Weights of a small image diffusion model: adamw at rate 0.0014, 30.6 epochs.
Rows from block 4 of a small image diffusion model, named by matrix and row number. Rows with one number belong to one neuron. Each number is 128 + 24 x the weight over its row's rms, rounded and kept within 0 to 255. All counts start at 0.
After each neuron's rows are labels from the 100 images, of 14976 (inputs lightly noised), where the neuron reaches its highest value: "top examples" is what is common among them; "patch colour" is the nearest of a few named colours to the mean colour under the peak. Only what is clearly more common there than usual is listed. The data: stained colorectal tissue patches (NCT-CRC-HE-100K). In brackets: how many of the 100.
# fc1: MLP up (model.blocks.4.mlp.fc1.weight, 2304x384), inputs 129-171
# fc2: MLP down (model.blocks.4.mlp.fc2.weight, 384x2304, transposed), outputs 129-171

fc1.51 [137  93 106 130 115 104 128  95  90 118 176 125 128 179 157 154 145 162 102 176 120 146 137 113 153 110  80 173  96 102 148 135 139 120 144 132 131 128 137 120 128 183 154]
fc2.51 [109 154 151 140 150 134 102 112 145 137  71 112 142  94  93 120 105 120 124  92 141 127 108 144 118 149 156  88 152 128 110 147 110 138  99 159 107 118 121 161 143  62  95]
top examples: tissue: lymphocytes (65)
patch colour: grey (63); brown (32)

fc1.65 [138 119 145  87 103 125 127 102 116 127 172 109 134 146 123 117 149 110 105 119 111 163 175  97 138  91 126 123 130 125 122 185 136 134 147  84 124 132 105  79 153 146 165]
fc2.65 [135 110 121 167 140 106 102  43 148 141 110 131 116 133  96 127 118 115 115 145 170  93 105 159 132 150 150 101 124 129 126 123 125 130  84 156 123 112 144 145 128  98 106]
top examples: tissue: mucus (30)
patch colour: grey (49)

fc1.482 [104  81 149 158 148  99  84  67 121 170 162  89 118 151 135 135 114 115 140 155 130 123 110 138 130 156 147 140 121  73 143 129 187 109  88 148 115  83 168  97  95 112 108]
fc2.482 [121 153  93 111 148 132 155 145 120 110  86 115 121 115  96 117  95 110 127  70 122 157 103 131 114 105 140 126 157 114 114 153  93 127 136 128 131 154  71 165 159 115 107]
top examples: tissue: smooth muscle (57)
patch colour: grey (49)

fc1.366 [136 144 134 167 154 129  76 127 129 132 120 145 143 106 130 143 116 143 137 166 107 103  87 161 102 177 119  62 138 137 104 132 102 130 131 181 108 165 122 126 100 140 133]
fc2.366 [162 112 150 121 155 131  93  33 114 165 137 127 135 153 105 112 125 130 145 181 124 135 117 123 137 111 152 103 137  84 158 145 138 137 105 100 114 100 166 114 107 127 135]
top examples: tissue: tumour epithelium (41)
patch colour: brown (50); grey (48)

fc1.505 [106 110 157 150 168 128  93 114  86 160 154  98 128 110 137 122 110 143 150 106 114 122 144 116 152 165 105 145 133 115 122 170  95 128  94 170 100 117 126  85 114 105 106]
fc2.505 [133 160 114  99 120  92 143 129 154 117  92 121 119 145  84 140 111  93 132 119 146 151 101 137 141  96 156 108 148 120 132 138 138 170 113 100 136 142 111 165 138 106 101]
top examples: tissue: tumour epithelium (33)
patch colour: pink (74)

fc1.221 [ 93 181 109 185 144 150 106  78 123 119 109 170 127 133 127 155 142 143 103 108 146  90 107 126 121 190 129 122 112 119  82 126 148 123 105 154 125 120 148  91 101 123 123]
fc2.221 [105 127 129 132 124 142 130 163  89 129 135 118 155 117 136 138 105  99 113 146 137 128 113 113 113 148 129 101 155  86 112 149  81 143 162 170 146 157  98 163  62 103 147]
top examples: tissue: adipose tissue (42)
patch colour: white (98)

fc1.719 [116 124 135 145 131 141 119  95  89 151 157 155 118 134 161 124  99 132 168 144 109 112 115 102 117 157 140 139 135  99 140 135 155 109 115 139 100 110 120  82 123 121 163]
fc2.719 [147 104 119 130  99 111 141 108 169 106 119 115 154 112 124 146 125 115  78 142 169 122 152 126 137  96 117 159 131 152 117 104 101  93 119 144 156 126 133 156 145 141 131]
top examples: tissue: normal colon mucosa (26)
patch colour: grey (51)

fc1.473 [126 154 170 153 164 159 134  63 142 143 125 120  97 157 135 102 117 126 126  87 110 101 150 142 111 115 129 119  97 119 120 116 128 118 105  93 104  96 202 156 124 106 144]
fc2.473 [104 114  88 156 119 101 130  76 115 138 149 159 141  96  96 150 125 157  91 132 169 124 118 129 137 188 141 128 133 165 116 127 123  94 123 132 149 146 135 151 127 117  98]
top examples: tissue: adipose tissue (31)
patch colour: white (61)

fc1.88 [ 99  99 129 191 143 135  85  80 101 164 155 126 144 125 122 150 117 149 125 182 135 100 141 120 102 159 114 106 164  91 157 145 141 106  96 154 118 103 177 108  92  93  68]
fc2.88 [109 154 122  86 134  93 150 155 115 121  83 125 123 141 100 153  91  90 111  87 156 164 119 132 135 126 156 121 134 123 125 156 128 166 143 119 131 164 104 180 142 114 114]
top examples: tissue: smooth muscle (65)
patch colour: brown (39)

fc1.279 [142 117 126 135 120 117  85 153 131 114 105 125  93 117 135 106 156 151 117 166 121 121 135 161 101 191 106 102 133 139 131  91 113  91  90 155  92 142 154  94 132 141 170]
fc2.279 [129 112 112 113 137 108 144 134 107 130 142 113 147 133 129 153 103 123 144 131  93 131 147 100 126  96 107 115 148  87 137 170 112 146 158 124 149 107  98 150  54 105 104]
top examples: tissue: debris (37); tissue: cancer-associated stroma (32)
patch colour: grey (53)

fc1.314 [113 168 145 167 125 133 101 102 150 111 119 163 114  94 113 112 178 167 124 122 133  85 119 159 102 143 116  89 137 156  96 109 124 124  97 137 132 166 152 139 133 106 145]
fc2.314 [104 111 114 141 110  91 135 164 104 132 138 105 181 121 122 172  84 122 103 154 133 150 119 112 128 127 109  99 135 120 134 163 101 147 161 161 136 137 101 160  88 105 126]
top examples: tissue: adipose tissue (36)
patch colour: white (100)

fc1.373 [103 111 120 140 127 119  89  89 118 184 144 125 116 147 107 119 137 158 135 173 161 119 128 154 148 149 175 105 113  84 152 115 149 103 103 126 128  90 147 120 117 102 119]
fc2.373 [143 150 146 107 138 113 141  90 114  81 107 141 112  85 126 136 122 126 147  66 112 126 122 107 136 117 108 161 138  90 107 126 117  97 131 141 148 154  85 170 154  99 151]
top examples: tissue: smooth muscle (35)
patch colour: brown (45)

fc1.294 [118 103 132 153 119 162  85 107 137 166 163 120 151 136 123 142 106 153 137 161 153 125 163 165 116 147 143 124 146  99 146 143 149 107 122 128 134  56 160 126 108 116 100]
fc2.294 [141 141 118 114 163 129 138 128 104 124 118 135  82 159 130 103 120 135 134 118  80 139 106 113 157 123 122 144 122  98 141 149 126 166 134  84 110 148 115 142 143 111 147]
top examples: tissue: smooth muscle (73)
patch colour: brown (42)

fc1.446 [ 96 124 139 154 164 141 108  79 103 166 131 125 155 109 126 154 103 131 140 162 154 108 140 119 127 138 133  89 150 122 131 124 138 134 145 159  95 101 138  94 108 102 107]
fc2.446 [134  86 118 141 121 123 147 123 118 134 144 133 134 169 107  95 141 139 115 138 112 170 131 126 131 138  95 136 123 119 138 140 117 151 123 108 109 144 102 126 133 151 150]
top examples: tissue: smooth muscle (56)
patch colour: brown (54)

fc1.282 [127 132 139 135 157 182 136 111 114 128 121 122 147 169 131 135 162 157 137 167 127 118 119 102  94 163 140 115 125 125 133 141 159  96 127 144 115  88 141  82 119  89 122]
fc2.282 [107 141 114 105 127  84 143  87 115 132 143 175  73 152 109 127 145 172 133 137 127 133 134 133 178 125 139 161 100  99  99 139 164 154 107  86 130 130 155 136 127 134 131]
top examples: tissue: smooth muscle (60)
patch colour: pink (81)

fc1.210 [ 92 169 111 155 116 155 126 100 136 121 108 156 118 135 135 119 155 155 143 103 124  88 107 142 108 182 113 125 123 141  91 113 155 114 110 154 110 168 143 119 121 141 142]
fc2.210 [107  94  92 132 120 109 140 154 114 144 134 118 166 129 133 171 107  96 118 163 126 153 138 108 132 104 113 129 151  91 134 155  83 172 157 159 129 122  88 165  72  97  98]
top examples: tissue: adipose tissue (41)
patch colour: white (100)

fc1.23 [121 189 126 115 120 156 153 114  84  96 162 119  92 136 131 120 164 120 134  95 144 126 122 143 114 122 130 112 111 143 105 127 138  95 136 126 110 123 124 119 138  79 155]
fc2.23 [141 137  76 157 139  87 103  87 121 153 107 130 142 136 109 149  85 129 120 171 123 113 111 153 137 115 187 105 116  94 157 114  87 119 118 131 118 122 126 127  93 160  95]
top examples: tissue: adipose tissue (36)
patch colour: white (96)

fc1.458 [101 107 149 164 151 129  74  99 101 153 126 135 118 138 101 111 116 163 138 151 107 104 130 167 144 167 129 121 138 111 148 139 140 131 140 149  85  80 170 128  85  97  97]
fc2.458 [119 132 124  86 113 125 152 157 143 101  86 138 156 136 144 169  88  90 100 107 155 131 147  79 120 113 150 114 138 123 103 157  98 153 185 126 155 150  87 168 119  99 127]
top examples: tissue: smooth muscle (60)
patch colour: brown (31)

fc1.106 [147 120 139 150 185 177 104  96 126 134 149 156 127 118 114 117 133 152 142 152 112 110 134 128 128 152 153 164  98 121 105 117 130 170 121 135 114 126 118 117 108 128 104]
fc2.106 [113 192 113 160 122 145 143 104 156 107 129 128 157 108 128 107 133 152 100  95 145 113 136 149 135 115 147 138 132 142 115 142 150  76 123 132 173 120 180 113 158 135 115]
top examples: tissue: mucus (43)
patch colour: grey (46)

fc1.185 [154 122 133 142 123 130 104 129 120 112  99 121 123 149 128 146 167 139 124 150 132 114 107 185 108 173 122 135 122 136 103 132 128 113 108 153  98 150 141 133 118 135 127]
fc2.185 [135 111 122 141 126 124 131 138 131 154 149 112 134 112 110 131  87 130 155 143  85 154 148 101 107 122 128 107 147 101 140 157 107 128 122 131 141 112  95 139  74 135  99]
top examples: tissue: cancer-associated stroma (36); tissue: debris (28)
patch colour: grey (61)

fc1.175 [134 127 132 172 148 125  94  65 133 151 115 167 151 110 154  91 131 146 122 106 102  96  84 100 149 143 154 137 121 142 113 139 149 155 109 106 115 151 107 109 134  98  97]
fc2.175 [136 165 131 118 117 112 125 149 124  93 101 151 109 117 108 170 124 134 109 120 173 136 133 144 158 123 134 105 129 133  97 140 114 150 157 136 142 153  93 188 127 145 127]
top examples: tissue: adipose tissue (29)
patch colour: white (68)

fc1.208 [146 122 112 139 192 139 116  92 114 161 127 139 114 148 150  92 112 126 132 161 116  92 119 124 155 119 112 154  84  77 112 125 120 130 117 115  95 117 140 144 133 126  64]
fc2.208 [124 176 116 120 169 165 124  99 170 159 118 149 118 129 100 117 158 128 130 101 137 143 132 147 161 142 134 141 136 165 124  97 114 126 130 103 143 171 110 139 152 149 116]
top examples: tissue: tumour epithelium (71)
patch colour: brown (53)

fc1.252 [102 139 105 138 153 134 109 109 117 119 129 122  85 165 123 103 114 155 121  99 124 109 131 168 126 173 118 135 100 138 110  93 170  96 104 135 113 130 184  94 142 109  94]
fc2.252 [136 135  85 146 122 125 127 120  89 113 136 140 146 109 126 185 120 121  91 129 141 147 119 109 138 122 122 105 162  86 100 155 109 143 176 154 135 133  74 159 119  85 127]
top examples: tissue: adipose tissue (42)
patch colour: white (90)

fc1.536 [135 150 131 129 141 148 125  53 101 116 123 115  97 154  91 100 149 141 150  95 114 130 118 131 145 153 166 173  84 117  97 108 191 107  99 122 104 104 154 112 126 120 113]
fc2.536 [ 95 110  97 187 128 140 104 113  98 114 172 155 140 142 147 113 118 158  82 148 121 123 105 140 144 130  93 140 142 105 108 133  95 118 123 135 142 121 141 124 105 109 140]
top examples: tissue: adipose tissue (34); tissue: mucus (28)
patch colour: white (79)

fc1.328 [106 128 145 110 199 113 129  72 113 147 154 156  96 168 111 101 116 128 179 111 117 133 110 134 146 118 126 124 127 153 103  79 125 126 110 127  87 129 145 124 129  98 125]
fc2.328 [164  89 140 166 101 139 124 105 145 129 139 113 153 118 117 124 110 160  96 136 158 120 172 131 110 121 126 134 109 147  94 135 117  65 133 139 134 110 141 119 135 131 128]
top examples: tissue: mucus (40); tissue: lymphocytes (30)
patch colour: grey (50)

fc1.667 [ 93 151 132 145 151 131 143 115  86 151 140 129 120  82 146 137 128 110 164 134 140 124  98 108 152 175 144 108 160 123  83 163  99 133 144 153 117 124 106 136  82  97  90]
fc2.667 [171 113 129 116 101 125 122  87 161 128 116 140 120 176 107  94 146 129 124 152  81 134 134 121 123  94 123 121 104 152 135  91 101 127  85  82 124 148 101 141 165 165 139]
top examples: tissue: tumour epithelium (39); tissue: lymphocytes (27)
patch colour: grey (49)

fc1.650 [124 102 102 133 152 164 109  89 109 174 161  69 100 154 124 142  89 156 126 179 118  91 116 135 154 166 125 129 124  68 121 142 161  85 126 123 111 106 106  93  96 115 148]
fc2.650 [118 168 117 117 119  83 168 140 131 115 117 117 128 128 105 128 116  79 119  84 148 175  87 132 141 100 153 119 135 146 122 139 120 153 108 141 142 175 108 163 158 119  76]
top examples: tissue: debris (40)
patch colour: grey (54)

fc1.302 [141 111 147 141 126 133 133 118 157 141 125 104 108 140  95  84 127 102 157 157 150 135 158 167 111  74 156 155  94 104 134 112 133 172  97 104 102  96 155 135 144 186 104]
fc2.302 [119 141 103 140 149 179 156 102 100 119 158 131 127 108 151 148 121 154  99 123 138  91 112 119 126 159  98 108 152 154 110 143 130 112 182 140 159 140 131 142 125  84 106]
top examples: tissue: tumour epithelium (34)
patch colour: pink (68)

fc1.207 [ 98 104 131 111 167 140 114 129 129 117 156 115 127 158 146 152  94 168 112 107 100 118 119 107 116 143 152 124 136  89 125 139 122  90 147 118 128  85 183 115 119 119 132]
fc2.207 [108 140 112 155 118 118 140 119 106 135 115 154 138 106 158 154  86 113 103 149 134 155 125 127 125 135 118  84 145 142 135 118 121  94 159 171 133 140 105 154 106 118  89]
top examples: tissue: smooth muscle (31); tissue: debris (30)
patch colour: pink (67)

fc1.557 [ 86 112 158 122 203 132 125  87 101 150 127 113 106  85 135 131 165 126 129 178 117 130 113 127 158 144 124 117 127 140 152  95 145 129 117 151 106 118 125  44 114 101  79]
fc2.557 [138 138  82 145 133 105 126 139 112 145 118 129 125 149 104 111 132 150 117 153 121 155 118  95 115 116 124 119 139 105 132 153  55 146 136 126 135 144 104 164 123 171 131]
top examples: tissue: tumour epithelium (41)
patch colour: brown (58)

fc1.735 [112 103 131 171 150 143  88  71  83 145 158 119 142 122 141 130 119 147 116 165 129 117 130 116 117 153 112  91 136 119 138 138 131 130 131 163 112  89 152 126  91 116 103]
fc2.735 [109 151 120  94 148  97 155 150 138 132  99 119 113 145 108 160  93  87 119  97 152 162 106 125 119 116 163 123 146 133 118 146 106 164 124 112 125 155  96 156 146 103 104]
top examples: tissue: smooth muscle (73)
patch colour: brown (46)

fc1.638 [126  93 131 154 123 131  82 110 132 159 159 138 106 141 103 129  99 140 130 162 135 106 157 153 130 126 143 126 135 100 145 130 144  78 114 137 131  72 139 132 116 131 117]
fc2.638 [151 145 145  82 159 119 144 124 102 128 108 154  98 129 111  90 113 123 145  82  93 157 115 107 141 146 151 154 110 139 130 142 139 157 115  93 102 170 121 135 166 111 120]
top examples: tissue: smooth muscle (78)
patch colour: brown (41)

fc1.191 [110 154 119 115 123 136 130  74 156  91 122 116  96 161 121  97 150 117 141 100 138  99 113 122 129 162 147 141  82 122 112 125 145 136  82 140  99 140 155 146 147 147 125]
fc2.191 [111 129  65 189 139 132 102 113  88 116 163 155 153 152 161 146 143 138 130 138 116 143 122 105 154 145 109 131 130 110  89 137  87 115 135 123 138 120  84 113  59 104 123]
top examples: tissue: adipose tissue (38)
patch colour: white (82)

fc1.497 [101 112 138 155 170 139  74 123 120 174 155 110  94 139 125 100 109 161 142  89 119  90 165 172 171 137 114 122 126  90 139 161 127 138  84 141 106 101 150  95 116 122  91]
fc2.497 [146 177 113  84 136 102 158 116 123  88  85 135 116 108 111 152 122  83 121  80 119 130  96 102 116 122 147 143 141 157 113 140 118 149 136 124 143 167  91 166 150 118 108]
top examples: tissue: cancer-associated stroma (28)
patch colour: pink (73)

fc1.198 [139 167 104 170 126 175 113 111 121 111 111 166 147 104 154 130 124 161 118 134 113  94 119 138 106 152 109 100 138 145 100  87 138 105 163 149 175 123 123 116 129 124 151]
fc2.198 [111 109 148  93 122 110 137 140 135 137 113 113 158 102 125 159 110  95 117 107 156 123 137 102 127 128 162 102 139  93 105 157  88 162 154 157 130 161  92 152 118 107 144]
top examples: tissue: smooth muscle (35)
patch colour: white (57)

fc1.739 [105 111 129 135 152  94 143  94 141 159 138 145  98 145 125 125 112 161 138 148 125 129 113 116 150 133 124 133 129 151 133  77 129 121 128 105  87 133 167 134 121 142 114]
fc2.739 [134 130 156 115 129 126 133 123 147 116 123  94 155  88 128 153 110 104 101 110 135 107 149 122 104 109 149 137 122 153  93 137 107 101 140 162 134 124 100 138 137 109 126]
top examples: tissue: lymphocytes (54)
patch colour: grey (70)

fc1.448 [ 99 107 147 122 171 133  81  86  96 131 166  92 164 136 109  93 121 136 154 156 107 155 128 118 127 140 146  81  80 152 115 181 131 140 131 161  95 132 125  76 119 111 103]
fc2.448 [128 166 123 118 127  97 137 114 149 131  76 141 124 125  88 141  96 141 123 131 152 121 108 141 133  90 119 108 161 115 135 119 120 146 135 118 123 142 128 169 181  97 118]
top examples: tissue: cancer-associated stroma (27); tissue: debris (27)
patch colour: grey (54)

fc1.81 [128 112 155 171 145 123  87 100  85 140 175 103 123 126 151 131 108 127 114 123 138 116 102 127 141 129  91  87 121  99 131 172 147 110 111 126  77 120 165 106 110 119 129]
fc2.81 [126 164 103 145  99 108 136 135 167 133  77 103 120 134  69 117 108 119 122 111 145 125 117  98 134 116 134 126 147 122 132 136 133 134 128 126 131 133 104 154 127 122 126]
top examples: tissue: debris (38)
patch colour: grey (65)

fc1.400 [150 112 156 166 136 157  95 104 152 156 116 120 117 114  93 109  96 131 158 171 146 111 154 145 131 147 140 132 143 129 113 115 138 144 111 138 141  85 116 104 115 126  95]
fc2.400 [ 99 138  71 129 123  84 146 165 116 107 117 139 130 162 152 162 142 103 110 120 133 127 119 117 144 128 118 155 138 131 120 160  98 153 128 147 137 120 107 150 120 118 146]
top examples: tissue: smooth muscle (39); tissue: debris (34)
patch colour: brown (40)

fc1.370 [119  93 155 143 160 130 120  99 100 157 153 124 134 134 164 141 117 160 152 179 114 108 124 129 125 107 132 124 110 119 166 143 139 110 117 143  73 115 149  83 135  89 120]
fc2.370 [123 122 112 115 107 129 141 109 116 145 102 105 150 121 113 127 103 139 129 167 158 125 154 131 137 117 156  84 149 112 119 157 116 133 145 125 165 110 126 166 138  94 104]
top examples: tissue: tumour epithelium (34)
patch colour: grey (54)

fc1.74 [130 101 150  98 150 123 142 142 128 146 108 149 100 146 112 118  96  88 176 130 124 171 133 126 134  97 168 134 143 132 155 109 120 162 116 131 125 132 113 126 142 128 137]
fc2.74 [119 132 104 144 129 151 133  47 131 123 120 122 129 110 119 123 150 159 110 135 164  96 127 164 117 134 112 125 144 154 109 125 151  98 121 126 142 116 176 143 144 128 114]
top examples: tissue: mucus (52)
patch colour: grey (58)

fc1.48 [ 98 118 138 165 169 132  78 130 145 167 145 148 120 120 121 139 120 151 146 139 102 115 137 130 106 159 130  95 153 116 116 150 132 139 115 147 108 125 113  96  93  93 106]
fc2.48 [151 108  80 118 116 110 144  63 143 104 125 129 136 136 128 117 164 146  98 140 138 135 139 137 141  95 107 148 122 119 130 111 123 111  96  85 138 130 152 145 178 145 131]
top examples: tissue: lymphocytes (58)
patch colour: grey (57); brown (33)