Rows from block 5 of a small image diffusion model, named by matrix and row number. Rows with one number belong to one neuron. Each number is 200 + 40 x the weight over its row's rms, rounded and kept within 0 to 999. All counts start at 0.
After each neuron's rows are labels from the 100 images, of 14976 (inputs lightly noised), where the neuron reaches its highest value: "responds to" is what is common among them. Only what is clearly more common there than usual is listed. The data: stained colorectal tissue patches (NCT-CRC-HE-100K).
# fc1: MLP up (model.blocks.5.mlp.fc1.weight, 2304x384), inputs 77-153
# fc2: MLP down (model.blocks.5.mlp.fc2.weight, 384x2304, transposed), outputs 77-153

fc1.43,273,190,125,235,108,253,193,254,199,152,157,221,126,144,115,200,277,250,240,203,236,214,193,226,156,230,127,173,144,217,217,147,228,186,211,213,215,170,215,177,176,204,233,211,232,192,228,227,186,236,289,175,198,185,250,224,212,155,159,226,200,272,202,171,177,215,193,270,185,246,255,225,191,167,258,217,206
fc2.43,193,266,214,176,216,161,176,158,208,256,201,151,188,204,232,164,177,164,148,176,184,152,190,220,228,135,246,182,164,180,223,221,141,212,233,204,217,205,165,241,265,154,153,186,199,212,257,163,189,135,97,196,209,277,211,211,248,187,234,229,202,204,161,293,218,284,291,152,188,180,157,175,197,212,166,166,243
responds to: tissue: tumour epithelium

fc1.586,266,177,232,204,167,199,177,299,136,203,280,250,168,206,162,232,255,223,232,180,184,173,219,220,191,182,171,179,175,120,172,187,286,146,223,245,145,247,228,198,145,279,222,233,295,224,221,126,305,212,241,169,199,235,253,238,255,181,224,133,138,170,152,241,180,153,193,285,188,292,247,191,210,189,200,182,191
fc2.586,164,222,209,247,224,191,272,153,238,171,149,199,229,203,207,208,255,193,281,218,188,226,219,242,217,159,185,120,137,199,253,190,187,267,147,126,157,208,160,193,217,161,272,174,163,200,242,251,108,180,184,156,190,205,194,177,168,262,106,207,229,210,209,236,186,206,125,150,166,197,185,200,149,113,170,215,208
responds to: tissue: adipose tissue

fc1.225,202,131,208,257,150,220,153,205,213,118,198,177,191,158,164,113,180,161,204,257,173,262,168,202,170,138,146,201,242,169,189,187,195,159,185,222,140,210,157,136,136,180,179,203,196,214,187,210,183,224,182,178,207,191,117,232,174,192,139,228,200,204,163,180,171,141,195,244,176,247,201,273,262,212,224,274,178
fc2.225,228,213,153,202,179,191,203,213,204,237,264,174,156,255,151,174,228,165,148,148,198,187,252,189,301,198,221,224,159,221,256,188,179,192,265,263,203,234,223,230,261,247,208,158,188,175,258,81,239,140,149,133,174,215,198,172,269,124,226,166,158,160,190,249,234,260,268,216,137,217,161,246,209,224,180,148,262
responds to: tissue: tumour epithelium

fc1.445,238,186,222,207,111,264,174,251,155,220,233,241,266,160,154,195,243,197,263,185,222,214,232,264,185,249,132,161,119,210,233,160,238,235,197,251,97,176,250,240,223,246,208,257,180,197,143,204,184,312,241,258,198,168,206,167,189,184,169,244,165,250,218,213,211,221,191,242,188,214,252,220,234,196,130,269,156
fc2.445,233,220,202,143,208,126,216,173,205,210,213,148,188,139,254,226,185,123,102,250,196,184,162,182,217,128,196,159,163,216,221,245,232,166,190,230,176,148,182,219,176,222,195,116,202,242,255,159,203,84,145,184,173,253,243,257,195,164,254,151,238,233,174,203,244,254,235,133,204,171,156,175,118,203,214,140,217
responds to: tissue: tumour epithelium

fc1.421,170,176,247,183,253,229,174,191,214,219,201,207,142,186,173,261,206,232,179,260,90,132,190,147,155,296,213,175,166,211,233,236,187,207,227,134,168,269,262,146,228,193,195,258,202,187,173,217,229,157,232,104,187,205,256,268,181,186,169,226,228,89,161,263,218,204,144,225,192,237,155,156,174,231,233,101,219
fc2.421,231,263,142,198,205,240,243,201,183,235,256,232,208,247,222,148,254,183,224,164,314,224,201,186,259,168,203,187,194,220,268,207,201,269,198,323,203,220,157,249,224,185,270,126,195,262,283,164,158,165,163,282,237,239,219,182,250,222,286,110,162,242,187,223,158,244,182,195,245,204,235,243,205,231,141,289,224
responds to: tissue: adipose tissue

fc1.133,270,124,241,222,162,236,163,228,180,175,263,261,208,216,213,200,237,232,221,180,230,240,181,141,153,213,140,211,185,203,206,159,287,186,206,306,173,248,204,187,210,247,246,194,191,217,158,139,239,221,276,245,166,167,191,223,221,215,180,192,184,250,234,260,187,221,203,211,156,219,235,242,184,243,145,291,145
fc2.133,224,193,197,211,220,211,128,192,212,212,123,165,247,164,226,174,158,195,234,227,190,171,216,205,191,203,235,231,260,206,161,242,187,150,230,126,212,277,172,205,246,183,153,122,191,159,146,247,180,247,167,167,209,174,234,246,235,146,192,276,229,170,276,207,236,169,259,180,242,175,183,181,154,129,240,197,263
responds to: tissue: adipose tissue

fc1.263,257,241,175,156,146,229,206,249,232,300,218,138,209,191,209,229,173,239,133,222,215,127,202,137,186,174,188,189,186,282,215,213,181,200,220,203,141,209,144,228,239,258,206,154,278,211,149,176,277,218,110,173,179,208,220,246,238,162,183,215,199,135,207,178,213,195,233,173,229,234,178,200,193,157,192,225,170
fc2.263,209,142,252,274,232,176,231,199,239,129,178,239,242,197,205,206,314,156,248,215,233,257,219,218,209,163,184,181,140,157,221,155,162,223,133,219,176,189,238,166,160,146,208,206,157,186,238,221,159,183,237,198,186,188,201,147,132,265,129,219,200,238,185,185,195,228,114,161,160,165,209,187,170,190,186,239,116
responds to: tissue: debris

fc1.20,250,101,255,238,134,227,219,239,213,136,230,119,235,195,132,230,222,173,205,205,193,178,264,163,196,190,166,237,119,206,196,174,216,225,185,191,128,209,189,242,187,233,178,263,265,174,208,107,242,171,251,203,237,168,249,216,196,186,170,189,154,157,196,207,159,197,208,208,150,232,191,205,190,143,179,229,189
fc2.20,194,272,188,240,242,130,232,130,234,240,201,209,153,243,192,132,161,180,193,189,226,244,233,232,227,185,243,144,255,149,185,203,156,245,166,172,217,194,172,234,234,167,197,141,215,254,188,269,112,182,132,185,189,194,226,179,203,238,184,212,226,220,189,191,183,228,150,138,230,177,209,161,211,254,177,184,244
responds to: tissue: adipose tissue

fc1.582,223,187,180,246,166,253,159,151,319,140,150,269,203,145,182,133,261,200,217,179,236,214,244,252,233,170,187,154,149,207,182,164,201,247,220,125,178,210,178,232,231,171,231,165,203,193,164,165,157,261,152,183,214,193,197,142,215,150,142,248,207,241,169,207,182,191,139,214,147,183,274,189,212,165,166,188,212
fc2.582,149,235,138,163,256,176,148,184,146,264,221,154,251,190,186,166,132,197,190,197,199,152,202,140,226,204,255,222,228,180,197,273,197,211,233,124,213,235,160,244,249,214,145,122,238,232,198,152,194,180,146,227,237,215,244,236,236,132,240,206,168,158,244,226,193,235,238,152,263,186,229,139,226,235,215,185,234
responds to: tissue: tumour epithelium

fc1.97,192,128,269,236,103,205,158,240,227,162,153,223,244,181,155,176,278,226,224,186,188,278,190,203,181,179,166,211,169,214,284,186,174,212,147,302,136,207,219,198,171,177,224,173,227,182,179,204,200,321,229,167,127,173,144,225,256,197,157,251,167,210,221,236,210,125,186,213,204,215,182,240,225,223,185,246,193
fc2.97,232,202,216,188,228,142,199,193,219,244,267,157,202,191,229,167,222,119,191,178,260,201,213,148,260,166,261,216,178,260,217,255,189,222,232,169,194,161,162,233,281,206,162,143,227,220,256,128,199,129,155,236,271,240,242,252,250,144,274,135,161,154,137,221,194,259,235,162,142,196,206,161,196,230,162,118,227
responds to: tissue: tumour epithelium

fc1.190,243,163,188,214,127,240,257,200,206,219,250,185,210,180,141,249,230,160,248,202,226,219,194,174,189,208,166,232,172,233,133,200,284,129,142,190,175,191,143,265,187,208,239,275,239,191,178,121,280,217,295,245,250,183,218,204,167,278,173,143,176,118,226,284,190,215,201,236,135,285,178,199,163,185,174,193,104
fc2.190,140,276,198,220,246,164,209,179,219,263,152,191,183,233,232,148,189,213,249,202,207,189,213,217,196,174,254,167,237,235,206,234,179,230,165,132,177,232,152,228,243,127,207,112,224,180,179,270,63,216,149,153,156,207,192,164,270,214,222,227,221,190,183,170,204,143,197,140,233,165,258,162,252,208,198,153,272
responds to: tissue: adipose tissue